config.yaml
arch: "unet"
cond_dropout: 0.1
channel_attention: "se"
optimizer: "normuon"
adamw_lr_other_params: 0.00083
Rows from block 3, named by matrix and row number. Rows with one number belong to one channel. Each number is 500 + 50 x the weight over the matrix's rms, rounded and kept within 0 to 999. All counts start at 0. Numbers have three digits each.
# convs0: first 3x3 conv (model.mid.1.convs.0.weight, 128x128x3x3, standardized in use), inputs 72-77, a 3x3 kernel for each
# convs1: second 3x3 conv (model.mid.1.convs.1.weight, 128x128x3x3, standardized in use, transposed), outputs 72-77, a 3x3 kernel for each
convs0.7:534457498480452473455496502522486418453451432496493428508449436525566545501472469481587461523590463515538486504510507500492463455481430501558512481507516437487509
convs0.8:485462448486470532475493546403459479512464477557467447486488463584543509530500425498510482516557594536498457438410341460548538501553494449463487472516521487465508
convs0.9:539514503494509548534527473541511540439517605440471439488471513535526499477473384571551512503492513469499528455483420470495385513563539523488477509429398463485537
convs0.10:494492536494529537515461418465490500488441531468367504545488482530456425526463521551490536570512493553510486492438455515443468509435460569505562545513523503482517
convs0.11:487509593433447509527508517516470429490438456531468485458441445528529523489500493526507511466458475480507498447495506481472503511445481488571486459465432544503512
convs0.12:536584486517514431502464403520505504465454468396390478376434548496455457428491497506540485529552462475542516408453522403414508505504489512518466481535444509538467
convs0.13:528495492504452510538501583541541492482491483506478491511539524463468479510512500502520512542548530517542512491498521544492483541471482510523509523500488487487483
convs0.14:585529504475484447519474435568513475477440426450492448494478449521455484545452445534557503509496445521534480494541500521497455496481446490476506515509477535519495
convs0.15:561501520429399458508462464523466468540428478549480508492460446426498560445473507486542484407554476501578492546454483507546528413480440544552527553586563486545515
convs0.16:470479540476406413470477371488541543493538558449511647393522486319489552361447479480459487468530441479566472517464577442485618415399500499579550514585538525514545
convs0.17:448427405507501450533555554472473414478489469502601439529495518526471541473415467569510525557436546615532524544536512544570515519537535488506497582539524542522522
convs0.18:457474505397414497414457560488451531505487521513509511482471457476513516431452528542521559496534547503509500436476453468538545433479513504545519531589582516520506
convs0.19:496472414507487463489491416483504489518515517455499501551496518498532522433515498486518514476478532472485569464429452489468502550525481504487517513529524553542521
convs0.20:467442420480467433398447414504535473518500466480490497456488417460488456434444437509530500480452413546518461545577617466502568423472507515520523474447460448446473
convs0.21:449443473514528517489452466426444475616556592518514539453467456512454396544498498569513459541507432581576526511520435449417436490535565502506468537512461603571535
convs0.22:500506451418456437420461482439456430463505514482414482500437392507459469380438461492519490483437455531478526470465481592488451548497494445439447473468481489546552
convs0.23:589547458518487421535504443491585450476518436485489439481518429530566466584564480518485513542481481512497450573565466523525525506464467504583515506544545516496487
convs0.24:483507513478498475477435437452447465505528509527522475520557541525524483531557517412404482475480496524540537499513555498464491568535589519518556494515525522485455
convs0.25:482514465503511503537473462464537520460519477602558508456468550514486416590503432491515525399496561458454458493455505490546525459514499515496509522480498542485404
convs0.26:473500518452455492526452484496468469510532438517544432554512511522513532437454472423501588434494550493513540474524532493559601480481566468537522539505452547507413
convs0.27:513411466516482496527525530591515498524495504490497423445449504544518458451455467472512521430487522438495497496458510543565541451477472506506524513501560497503591
convs0.28:528529465521476435498479482503476482498477481482459457556603537550582537515472477526542516521540534516508522523482499526482462525429465472515508424459488492513530
convs0.29:438462472567489454592510571459447472536470570611506495469421418491589579594535649432512514510521498522516476452418440562611577666538490475502493495506495546579500
convs0.30:490490454521550532535585563575545508521545552475490451514513519543565592487544534536533535490503500482505482499490483517557504501568539515454492446449469462440481
convs0.31:444547595418466482406466500453494480491517493549496503481468516527476471516468449487457480494468402483466440549523451525475458596542570431423505474442491585528502
convs0.32:520536540456401422594523572489502512556499514584513546514545541486473518480442388522581543487496518477491519491464484466500517482521550465522473511526519503517514
convs0.33:546530477531509464446440432547499495468441447495467464551559556565598581481491466603571572542469462496465455479466462516482410496487489510506550491496516503471480
convs0.34:473609466522615528453579482495470521529492497520499473549453439476513477486534515519615564455573481471582484501616567501539512563548493501520531513510544514471528
convs0.35:419447492403426498390525528499458459457456414495578453439517457463458442491511486479572551443499502516578473489491468492481494534598546453441477526506459522480490
convs0.36:559531471488468432528451437454405379536485479536484533492499435517511473549519485472440480421428444381378440567522522495408377439449468463490526424463482503515521
convs0.37:539546453589594462477446373471506412501450422446399421405562439491649383556654454468560445528572369472521420453465477430435411471486416502454431552505412548491424
convs0.38:496523500487530503502577477542597590519613531442532487483437507487490460438488521491565626466533589549569638520608548516606506475493453548538572487514564500497580
convs0.39:498515471461579547489499482501513504508505483451522534520485450671499428512485422507568519618560550557513471530464491658414427541502468529526510509471552507505505
convs0.40:558599495482581518547634578531510481514528487491477504493537609473468627505555484524523542491463457462483510526583601577503453569497468538507527498455526570481495
convs0.41:525598511628702648520535462529524514562506435461452439503530535408478466485516504501535525527599525455516517512450398611558421609570516474484545461454493495476513
convs0.42:499495464469514465475474324510550498505561470499536496486487503507472529416469511537536493517568543481502481457535506454545522494507430512493429467478538532466449
convs0.43:491437433550504523519501510422398503443423517464426454438524552427490490427460452457461489439515543435537572448489473519510548556489505498507503536549575548515548
convs0.44:517515432534496481457453492524536469481521505472517474526513470523552501474526522501540479498513480492495535466516502484538464468515455510467444537451465531493558
convs0.45:413510569499523614466481604608533498549651638512594555467539551379525572426454495502529573469449476528536549506463486490464566468527438444464487515500499491527505
convs0.46:540483444584489476555547521519522472567549500532541466568531540539490531537473487505502492561580564545521528580525535524527539494492530581576544570554588543532505
convs0.47:396532539441555537427550590487480478477478481489467500515530475481478485470474473561536506506519476448505456552553525529502508606533512497466467500484455474474444
convs0.48:499455492595508531531420419537491466522565539451512492576609546485520482491519526493539511582612548499507474479475477493458553500439442514559516591586598520509513
convs0.49:454559585533570558623577526558503483492546474499496431486446438455504461505533464417440480518471433564491424521446467484435489505450481468479490531516544514473555
convs0.50:488570545441543490448551488471491493488519515480518519549574468537584494515593494505496511482480466465492465477484477487495487459488478490469489474486465456489487
convs0.51:458506439575629456511570450462513533647636559526601549428440461591577527492571537464478488588498583580533499474454419573487538502524474380430440498472472521455520
convs0.52:484536521414435455495415468570525469484521419562530485444543537493539605522521553481555536499541510497574481481544535462522504490462528528507500484486484499563484
convs0.53:550540452569501550572502542452530492613486415596502445511496498591463432551456476537554549416471514449494433483477485664492318515447381478476548515477477534486461
convs0.54:500516526494564492482556467547531489466513466533484468567443488625461388607457506519417504528436414517575515450431471461459524466514551377518495481520474489507532
convs0.55:496576521501598548411502476508525485513536517456498496568586509511541498450503442505507491540537509502537504480469459498488481519489507497477471494484496477489484
convs0.56:550500499526558530506495455470456463499535476438479499507497499495507517513539549493482551528511575476485461544582485539612527478494415480481531497491557477478571
convs0.57:408460498485478466486459406480579478523559480500500481496548468534530489521540512454459505510463514523459513412524461405519461410485469440467495467473463480472443
convs0.58:537517530501404399781635556532491544559534503500430426489440444588537597556555549537487461507467439674643698528467441477486472505489436510532521499525586455502480
convs0.59:545537492534578499479541489450530516549624545520576555503570575429582531442537519545566564516603615470527580476556529458564593468511494489525533456559492479484492
convs0.60:474516524466518533467553543516542519482504506469508503546584547504537510534557519543514509506456514500460477517491531471515522490500505492506516475485480463448427
convs0.61:503498483561505534481481527429483478512541492516530490482518491551573588474508488478466469486447459473500526485472461474513531469480496493492475483477452462484489
convs0.62:411456443463514503536540517462423414533547494518483475510602476570664609496576527431482526510505483524548506455432465464430426487465434461429476445468512488497465
convs0.63:486574525478526536525500457462517478465488478512495553474584626476463479433483545511562446469499472467472545512467481499443515493499515440457459518519511506537550
convs0.64:588589589474501474380430462542501597519521519505488481527511475524521506441483503586513561447506456439485490518539542510495508493502547512501555463534516474465450
convs0.65:553596649541569660576553656561580478542537454606594484531533539551499551626579580494511491479515509519542459603492488565534612570485593534506517511481448544514456
convs0.66:502491548405467535526566611491533502555518501588591555436433452529544491645640529556567528495535490568524457511526521522538484502498553569541520556503493552467453
convs0.67:551648589492549503513550463484499493500530502448465506461501587489555576401512523423473449415449474488492464475484503498482534447509499497555529480468484460444444
convs0.68:497587505478501502500465516483526518487487424483554496462475459473416441545484521548540525473482493428433471543453472539508498519513487479483487448444499469482508
convs0.69:549491534525474437459428435477504486497461437481510534449426451480492502480528542503497473552576481557516483465425460448444471463462433480525484496483468484479460
convs0.70:526525517642537469436433503545518509553545547497509505460503445516594604460461469510502465517524496482507427523462478569485522487465471509528520518593479533541452
convs0.71:570468493569512517456429412478539538553613537478496490567486439579595610543559627513431417571515473553562512451566525475498542533413455448508469473514590496533538
convs0.72:530479488641573613535439430482550578464526574497515517510497502551568595476450514523488490601594613475456434512555530585635559461539517484518485458478528464446484
convs0.73:488573509570544501561506577481534463563478512482447577613654552503480482526461528480492437452516449494552576541435436552443524543572554492492515429484524470450544
convs0.74:517486491507468491453503458521461482516490546526527513459441544451455555464482478460564493403500504429483493474443526440467501450543512404507533414479521430417529
convs0.75:511486552500397485453457574513535462507496524530514608545517502555524511503504553521486485507474505530485596551508465560536484523580537527523471523584524464511569
convs0.76:509506462536488489555537513468439505509528497557506474502537495543612658524534525482538535481396441546503540438473498473535618489507489495524559519517639560496460
convs0.77:530556547529507530504484523533453452584505496531493513441479467481496535509522512496467462506482482505487457478514519582550549602523495518498473537517485563552486
convs0.78:603594570642585502520548569527485478611473498558534469472452540496540568551456413420488510493435423548541461504616514473549482509545522488497515541507470536549505
convs0.79:507475516548534600536589572528541559510614538491570579545533558579492469543559553497417479496441413478414418527528534502557583422551616539556502522504421591537446
convs0.80:449474454558533422510495406481459486467412398577543537476456523496453503597559502491563607503426518510494448586536478489508420503476379518550578526544457420494396
convs0.81:492490432510537496542492488513508616476452599540486542521490579554500413580455433491475444538464536494446431490436436490464448515531431507518507484532476500513485
convs0.82:535559529494501488535508443421483446438488534481511480468451440539462433530492504438491502494497431538516560631489425547433373536417509480445408507439429463541508
convs0.83:501529498478547557423514510513479540553470570522464523535503491555543513506520532568493508580486537539476486488465427493493555472512564541474480411464597528482538
convs0.84:551569527491563526406417441514541545476569549601659526486470477502496513554592468536537550559521543538494496508510484461461454547558541524522480521501511498483486
convs0.85:504463402552509487550493462506535469557525468529504513469519453448487516412471552506488489506499493490420478505477390468458438563528586504537477519501483533541549
convs0.86:577537540449419500489498548471432475406456550421494528490420477523507618521494495419470506393409492591523515561498470642606597423415472463452523533553533455499509
convs0.87:445456499472454419531524430468482463531522453484535502383406425488584502485532493514511448479503465570580506621443406467333409441425486549572587535523531501546511
convs0.88:596549547489552627435431494509483544454486572441420494539476503557511541525514546406504534454553566399498535624636536550540522484456522559498531555533507558545502
convs0.89:441476600475579650423527401501573569443520511491515425476500531464500574451514566520532518576641537423455404571566560582550568540451467500443420422499496470429507
convs0.90:508489536526470598537471591514438424532481471579513545522468552561472473500578584489504468499504485517498516604533483546511495482509448509464487543544501450467454
convs0.91:477472488540533589556455470522546519492488474493495515520592491482484400496488391558512508472439530468452470508453465605555489531439424518475531529466445499455508
convs0.92:524528562566467458515465495441502524424505482497456522477540497382522593463476495459515556355417509457469454477437477536430449508466479456459534507408396446396419
convs0.93:503530491537532560455487435495580531526612539508549468474569514520527485420484610426417469476510541471477466487436539507527495557525471526523510502534499495505445
convs0.94:433649562479537580430460453471569477473470471546456425590693494579647500443436429501581473535573423459493430583543521472457496531447479564562522546508479469512530
convs0.95:492531507491537564540605616516523469444478476472500462573550527520508471452426423521539529486533511488529522588459413569517439502543475456465555427465475487526510
convs0.96:608573494619597520546503428383419452388446417471551524464475500474499524515534545554523531534520571481516542503538525516576566499602563467486504536568524521578540
convs0.97:458536554423521502483524464465486546367440490406494537500559530477499478506541484533487486516497492466448485456458478445408467488447511457472465488412521478426447
convs0.98:532467411501493434497483406539575556561491493536495507438438416460486470501568494524533513465504541458509549552517449496510495463487468479476498456511504474500540
convs0.99:573561488515473441557521496604542495511522500538523470541514501520422497576480578496572587398453505518488581540439535508472520497463490509464437492440530492506545
convs0.100:483511526547537536690677670454445456481495465510504513503506539482523544511481493492481505487482495538553539503508481480516502449495495469476489494519490527536537
convs0.101:468484491437460500480497538504500521509497518485484534477472520491512532486503529475495533486497544505505549466496491456471506479494482469499498558530523517489462
convs0.102:487404484491417452482466437423483463509511515496526485496572559498520514476554482505473463498425468488445462524438382486406429507424480485450400517524485476494482
convs0.103:613607515535551492527556497631536630575449606532497524473502509556526502561587546520591484531636542500549488590553520544553550483474450557476445546512499535537507
convs0.104:480557598462499531513496545508517528410482494456497467470456515470461575527476518490479541436474461478508520529457451533484495462546536494525562550528559532541487
convs0.105:494593558507542572441490475559570552448522554518534509509527556493546593415461530525567602533595555537576602448446475453542498500539469428435457500484449564532533
convs0.106:498533526459497511452468501506535547493500552533512539465497528521486515480451493488505549455524581466523563489472522470508522466505499502458483504537482516471497
convs0.107:457520573572571624525554529508570487519621492453444431546542622426444472643569549525559541589622612472481501492538556561517568494443517579569505603568534490512532
convs0.108:506497468404388406442391459480532539485496530528488494496488504515505563481484535490469460539540566524520564494501525556537544518507526494459412499503471515506477
convs0.109:460549504460449542541484587458534536462474501475513483573563555533633588496514497557531475490468485482487521494482463420545560516497408537452455502499564509480489
convs0.110:472463463501536567459544600518464466484425496579530586501462515483450487475499507498460484587539523604569544475493527483468450460457565574516513593539512507517519
convs0.111:455535511477576534518618512483525540421532555509574555441543497461525529448463549467395463527484482553562535512510437532563492461509488493440566577528500523511525
convs0.112:570509479639636598448395412531509529595588565577550574472497509621481492565605538537533537568570602490484499534537532621507523505447409495498509482531542490528500
convs0.113:524530541518535515505524487556532528503502505490510505509488513552536529493503488493461479495480475445432422496466451461451449484504507503473484492470465464473482
convs0.114:534474385512513430491488466571509500534508466395426421523568592496547509541491435489475474450458439405418415545564626528470550540412462580495532538560519467463491
convs0.115:498495462509572645474494593449532514456586509422491553487443421543477481516542597549536504576553507548502460514452540467460477463461431524520485543494494459449455
convs0.116:516507498460361451485427405497491492555514527497497471520496516553598555527559504581656667512542573532521496544598630527548509543471506534581640520583552565559561
convs0.117:489481485521502498602565574468444428487484487471473467521512541502511565522504518445420424464444458494482519566570565549530515531537516485481473503508489523537517
convs0.118:527498565622581610506504522525505490510538559504492504566497570438399483431400483454463522521537537487553487454398421546477459472394387537520503536551545473475458
convs0.119:407431418431485445424529567441466469533442413516532494435447472383462487436448538538449487456463494439433487524542457558581511511488415551494473559552554529475473
convs1.7:546533539501457450529489490468522538443417512488450472424425505386444537466496530484501471445473479526451487570554576484439406435481499436448469506511534498522542
convs1.8:491521564541551520575577544477570587518561560467537596438495503348401443559607592515533561504523539492455482461497496466514499492550540508534542538530542521490521
convs1.9:532543549439527615428480541436672592279442432480455402522569540427480509530581596510428408506448455495401445534529529570455360552526486420427489495473505500580612
convs1.10:566472303450399245476425354494654515516542616581517628541477538587534485620537411516457596575412565580399445575673732549539620540522637501491552487519613467516595
convs1.11:465459478481472477487500502469505525469473518499497528517546558482497535525529538494500521538560588526513540461521517465509496480523491501520514538536543518501489
convs1.12:526538616436500537442469537499570543417508452454500497485513597452465440485528501456515480461445511408460561515510438463546550514520436567553467544568479528523449
convs1.13:501521528507520516486482485542528548575550575565543551484508492483532504495515511520511495493486510481496522518521517519538511530534516495523514493493486529523521
convs1.14:529522518510496495500494494512520514509519507521520510519537501517527489508502485510518524515514525510520529494518512473506495485509512506497489494486482492490498
convs1.15:466499495439531488472491522445586514671628521561575551402407524495460469629557442502506519566480468573517459444458449476510478540483416446446486461454516504494474
convs1.16:560539529560547543558535531487485474484479476509500501489506519503539542536566573461471484473487482515540501467458435458451430478476473489492474506491484515499497
convs1.17:515511477495492444509519504505453437529521481458485475455414420496462496518511505518499456554487474633560556448444476434379429406379425552482501531458459580543523
convs1.18:539484502546491533550518550497522526555547512569564515573554478563521504556503481507513473544536472566524486517516465488534483521581506489547528483515534464442476
convs1.19:548518491517513488493504499486489508526498510541495522574516543593522549568535540526574580527564570535549554558521513544538554488489514484494495479494494458469470
convs1.20:559490490538495505596539581517540519515516495501483493506567527467484449495472446487491512492474467436408431473550504481580537456527499635619608615597608575565575
convs1.21:586533491549496485520511508469471510481497516457494510518484473527489449535509496508484470515488468504462483496508527489455478462421427503483493508463450559518473
convs1.22:568564557560538534555530539501485483524501463579543498530486492512468489523492491546541544529526519532532511537479446550521475502484459489496491481484490466451458
convs1.23:570521476567495484556491482509466462526511466534527487519453463544427454558444462512558536522576505533567500523576506471521515434458457522512538512490532479431454
convs1.24:575496486571505524579543574485443498541480526528496526508558572518529527515503486499531519511534490523512504476499452446534501439506467472491505473475496480442451
convs1.25:535512510397433457417469500509516464439492558504512511458462514526526577595511568474498543616712687443486533526543520446438513481423434461476411540557528487480479
convs1.26:541550522525559541513540539545494495569541531541529552528498512531460484541440465525553540496523475488470473440458485465517521439497487495494489493500493456464476
convs1.27:492541526516554510524501431476448453389434460452536547495512471528490449487518467507514514492501497505513499545482463610528544562472508460482511439477515429440462
convs1.28:454420424440384417460419451580577561566563584568548554484535554516530524516479462472557511439521476475494442508519481521540523464485482517562546537563573508500501
convs1.29:503507490606565490582571533519501449444466409402508444494456449434438466543563488442538492376492463466512510579515474516436409429480469526459491495485533484503489
convs1.30:351325344431440455492517526544585581543628637551607602497436385452416450538510525444473475485494540505460507597523514619548486588568509526582557518546590485492517
convs1.31:555566483589567463506522480526527502527509493367391469520470457531434464509494574602522444517494450522495459433461414411453421483491475592510454536472473596541601
convs1.32:504500508494474499490491493491490506486511507504519521539528512503488508504475479494471462465451440473472479515540524504541540493527513471461461466456468472472466
convs1.33:446459478506500509542520518496491473478508541450416433485469494536530580447431457473484507429450484525571600572575573604583566515483529510530495508535509470480490
convs1.34:506455497472433513449433511420507535400474541392471561426453524486454528514415526454515537462523518500524503501560503503549523521571552487510431493497426499479423
convs1.35:520537503517515511481467528457458523481427502472495494533486397563600453474536465513431494525432513477466542477601489576605435549611454484456401522506434566580517
convs1.36:440459467417411438452452491536517501526543528478497485507546548493487455518499461544593587548544544452433423575615590525543508493492480510532518509525541518546556
convs1.37:534493495474466510476486518502531564498508524526492510507434482498427476482499466448460493467477487487517515517529513549544488599565470563529513518478450519476443
convs1.38:480466503468444483458441471482457484473444494472464515476465453513499482517476458498508538469455519470468508479516525456522538452511531491534527482498506533514518
convs1.39:504519456487530598489490547479524515421392424549593568493504487522494432476426497462466504385388410502502440610477424568512333465510567476525481428456463459387509
convs1.40:473416477514480492509525539500518545544511537509454500540500488524506548590526557476514508535525489462470453553525494549494469544454462498543436426473506450466502
convs1.41:486474527568533585550545568564527563524457447474480465480508514497501531545513531431428447432391429472412421511540504512537507483515496517568534498509487465446471
convs1.42:571536477519483463416429462449530497400476506426470512491525492547566484533575498491526515598557533593540552473528633461491593496530566556545530535543570519504582
convs1.43:549600611506537591477551593600525589475395457248238333439546469542623481552634507502497366532541370606583412600463419551442370591503402623580491691539392696531340
convs1.44:545533500529507480521531512477482491471459477483506488528512519521479510538501505486503506474501488472487459499532544517521527522530568482475496476464514503474515
convs1.45:528537491582634565588600506552475536432539529427531507434447504373423535426446533580633520651613524662631557488591572462494481531486510596509591481406484521493550
convs1.46:435466529430490549479509578406436363466450418492430490437519557478478498491510502489434479536452456530489506496505455446502438535607546552527483572489534601528565
convs1.47:561553500540538537495515532480449456433443473458489509546605610561540559583545553441463571387397519400373475519488421517455358496460419469508437460510460489530483
convs1.48:481435442424386423478523585526553581372468516557533451519461560477468432564472429558531556571506536571512517520537531493539543517512563509545521508548549503552541
convs1.49:419400427428518543516599607536469438497511493569594607599531523591487486548435498427395423398333383488368417601492471556452398576514353489483543529535508517564539
convs1.50:477502486487521475494499474523539556512552564537566576483450484472451512472447473518519508509448478519446514499445532488506547543538523511509505490515522518559549
convs1.51:471473454493480460501526498436434495459485522537505467453474531398467559504532542503452504536519599474451528565588585530523545552513557489513475485538495484510499
convs1.52:522543514491572515475544584467566539476534560510444504471511526503496531505418459457553489521479425487416433539445450559503455552464478509491406487525473482559492
convs1.53:434465508505484494504475464573504403571475369489489408450504575565477498617513522456513552330516538424489484524447398499491473414448474539586438522491450512508548
convs1.54:442442530406436570379446513425509511396498536414518473453502539490480532594523517539517501603578491518543484423488421469508432473453458549470451511422464512539597
convs1.55:379486494404514508434513489468504519508501497505480495516506502521533515469502479514494458555522470521485457505454430518466424561497424451457420486496410504541454
convs1.56:489410403515454462543468452541519491527500531516513497473486501487487486469471523494480540511519507534531447358452448428496477437527569489519500504515538495512517
convs1.57:593511446530432434446372425427429400470559476510654553512570396465529397428508405367423477428469453441507527477422462460424477453415503511494540458507584443543633
convs1.58:432427413447461441361392408454484450494488434466420405484493526500507485493520506593583588489513499495528540472456434498481480423399402522549566518514527550554548
convs1.59:454490406575595482498547510557557548541513603497492564624478533603449486522367513504582599608559565667497556415302419334281413474352383543497536531494525578570589
convs1.60:426491513469533530452453464500468544528477533543506548488481506478521510470503493531502502505425457532450497484436454492497471564567489483473509496487510543565566
convs1.61:479436466466469472495517497369462537516556568573572552530482444418428467500517548555588622637576568525483490506502481435391341529526484421447442522547523510542536
convs1.62:417398397428450437452445473458493500549538548539519536491502538568544611564516510432434445449422468522483487642525549547432439556468457487471478477483463536552511
convs1.63:553487487407454522471477558412484527531607524578572519605622580544488521492536591474536587529478421452398399404409453436403459474370369477404532512479472500552467
convs1.64:545557537525529508475482480479512475502473462528516519480486492396396415456423454483510535419428479478421449503511523562528516460467484492483498485467483442476482
convs1.65:480502501464510504480528522513485493485472454473443428534500520495494516494528550490491509524532541503509517534521504509526517520516489503483487496492493500508506
convs1.66:457505509532594581469525528490480444515489416434434428525478512621532546597550563497489471421450461416424475507481466447474508463478475504436447522478446547551509
convs1.67:530517510472466480499469483518477487536520531535536530587453474581467494483416455544524488526514474545483484524514532543538577489454521451434459484484496488495475
convs1.68:538623531512585534485511515523483514545548593544570640512512547550569525555574500555578543521509508502490500528526618559549582540543562541472562532459547520453561
convs1.69:450482506503499453425461485434446476458419448550496547518575569388443473390435466454415441474463455498517508562550500485464469454435419517567545478522550511501520
convs1.70:588557548534478459526524515487533529393444496501500482630596558498542571513515516537502531538540566517539548517566526536504452531569563536548528517549514464498486
convs1.71:464440412529486470568497469403458462459489448453495426471516534450503495509529462385397419496434433585505448530498469530484465500421515473481495504465446533519466
convs1.72:539555514514523478536522493454471496453480471441526533529541551437413459442405414530504488473488462528527474540530536525506519488522582481449474473446499433416480
convs1.73:554500530481489565419507592341503443421433460489415473594527480538438502561501531534387463517468457486479494581547574478491460474561495474418431436435481490489446
convs1.74:482546534486530520471470466490524482475553546500564558487462520511514560498561580496553527540520501554495491509517574479491553498506571534441541515417511493417508
convs1.75:476470470528489451544499495468499444459467450445476469507540587527493487501476459490488477489455449549486437539505465527497467517486523454433442413394421466462473
convs1.76:524497478536475416471450421526532426598524423524544564509537532446463376501473530534621632422483496460464496496494541524512598386451462431504447468590615453501503
convs1.77:365384353427435399463479481503488464534519502533524470497503497431466448517537505486529504489551549553580556607629603535499446580557523493457458534519511572556532
convs1.78:541540463542470384484482450452500505409428473517522470502434393481508505479464495436426474482491513515503527468465478507441428490507575449451441487475444500508508
convs1.79:596540495545528517501547564514578563503611567501536496394424513494431415446434510561533554611537495573568534518519530513523538473382354479467466482501515481502512
convs1.80:526545532519536557500488514473490525471474515522546473442490442452601537486522498494479511534541593490485522451488501494492455498485462483471444524527474478505503
convs1.81:519512523531518526510470494520509490470512502505495479531513499514486493498500499487489467503508444455522492459543463423496486488512460487479489511500506501511520
convs1.82:565486501529404497532455441503499515575529524467548483456586506484578471579482414527527560559507496584542497483543562497575470361445544422450459476472441560486483
convs1.83:505479470562494649506406497514544524535505531553526640561517509480494378407482511474539558387443483511506450561539448583437219449488459520545500457446399538509475
convs1.84:533563515479485448382383408375415428289324355428468453544452468412481488438509536461425414598514555539477510425432489398418443505453481425467495510537518565593556
convs1.85:459509463484502387464548399642528522540458442400416399488498406533518484528496450385409446500474444553491451403453572355495582275449556488486460531533509556548516
convs1.86:482549550397512544584574597362496534453484482499520511493467453516489515523462479632574466495537487529526522458525531561559508513557523467491486502499533505545541
convs1.87:506492489488503500501507504543509565566498507524451425523473523520469523486463495487447497462430457475435464492491439531472443510467481480514486479504476473501461
convs1.88:500547540449507440508549432543539563466493447381473423496506476497484456439464487529577653389472556376529581449423470431462595458503591425465501450482516449484504
convs1.89:471485495463486498455476476493488503516481455465432467476501521493532558492530536512509513478473514477499530519480451495484460554506427460493490448471463474459441
convs1.90:453530526461509477569586558570452500564443511476426514470415457536462468534472464534494408558513469533564492407489549470546563424477507630544589593509562689608621
convs1.91:477464462452493495474514483443507525404413392475483496526544545442461491457447505506468485364387432402406438607510510576523489553528508549514543428417460473471478
convs1.92:559516522579515377575498365644480449454513480419441470536668596530501588568527487460530612469467638532493577487619556447537469529652525457502536617568517482568559
convs1.93:488495519465465488504483512498514521507492496501504509494550555511525504416479490517513506534510500535522500510478437554521469533506493488495491494487478477479490
convs1.94:472499548444494509444485481474506487475481467516508521511530535481386415463446455535597536528593549532543533484424455530504502542489489509468502476462473480464432
convs1.95:499530589456455526474557565448414406384435440422471490496567568578554587505552639565539537548466443414420405503495434475538482454430360457470448463523504468500505
convs1.96:522487418548523480634617632484590601529610595543625636567527582492471567481456506609615618648600561537446426435483514468451473472457503526497520530542612502569633
convs1.97:520512439487488438527519449490545467670568341564528432537455515561488497543471501463431537495403557546396482433569528471546563459511594476460538487507522492572546
convs1.98:522446403516442442576521517503575497519518442524491493397429510440471426495459392480474587503514558493483494548513510467490512465527508424442475510510471452503443
convs1.99:523527550486482461520531508426524443395466423428363421514473565499485599503501567496566691426480616416431527548562574533517525619559488471509527517497519535500510
convs1.100:509494488540546510657687687605601576555529492480499489474481465368410435434450510563552538676607577723674666487486440454456419567616584464476464476478456493487482
convs1.101:492499501514513508521531519484484493511515516516519525483476484476464479496483496506496500525517511519503497487500493495511504487504485478483483482493511484484499
convs1.102:562515545563536537539505522441483511532528524584560536477507454497571476548656511492476537484449533481439519480522535550588560542625593413422507440452514466471508
convs1.103:512495473546507486575523510450490468497471415522500478478496477456493411506532498476486542506489520534469458518471416515444456480457430470527493496525500494502481
convs1.104:490533512508551540529561556500584565462560583472542586498496518500488541499445506534517525520503487493475491471488465507527491504500467510511526512517536495514538
convs1.105:544506497537506512574557550490514443474496454442461485607573594468435539478477593500468504447435464529474498493502502470479461452501454539533512559561531568586548
convs1.106:482484494497491499504508512510501517528513530529526535501504510476472490485488509505514514506525514510511494496532516501508495487497488494497496501514536495497521
convs1.107:314373421429518583480516563532570462486533496445463433538471418456455390512541555467459495454446498522426473482440427437404381480473454527484499491471464479541540
convs1.108:436482496460494493475493505486500504500505529511501521445455487442466503487505525520517518536538528523510490489517503492520516482513510494493489502517534493492505
convs1.109:509507552488510553469470484524517504371497397480519455585439435507478475541516558518519553574435475490414477457451443510487544544504584524413462469461527452502548
convs1.110:517552555529532481562522476456473421678595431533563524473393422451420474508461478551430453586470468661514533459573506469549469483533572538485472546431415607533508
convs1.111:487492444440468396421489471430541580352509510435483443506520476410434539492500564447472450560513516462500536468497485546450432529448521528550449434490499518522541
convs1.112:484503496448431424455472512490477498459433434555494475556505526523473485524515513525519498488523509451515477554558556543516472512492453510486480532537514532513519
convs1.113:512491476550524521542533534558561579463453469569571583433495532389436474519516504578554525676649617617597571487488446462480451481492483553524523525514512539540534
convs1.114:573652719545574648540514535615625626490519541426468438638565509553483490489477466537516449444467436423479503585530435547436396510449474489520524461487507461486514
convs1.115:464469471491495482517517489500526528486500525469492511453450480561523488555541509509505503495479474528502491466473467473496512481470482452479492458471482497513505
convs1.116:552588592561579543490490529554465549342300541388354509420468542529465568529485485373534609370412467500430423581514490534522452491493419416424420494518505476483491
convs1.117:473473474493477465514498487496502532527550570587596613534563552534563542525533501521536522532548539541559552505498501478479487474481494456459461475485486521536521
convs1.118:500501497469473472506521501489502524512523547567573576508504529553543527533534528514491493517492486487485480483489482516526526534533507494504500463458451502486470
convs1.119:500506498497506489518535499520496494497509529504488502501468465503483530496461493470460442458442446444439442497459463508452448504485490488498474479489496493468486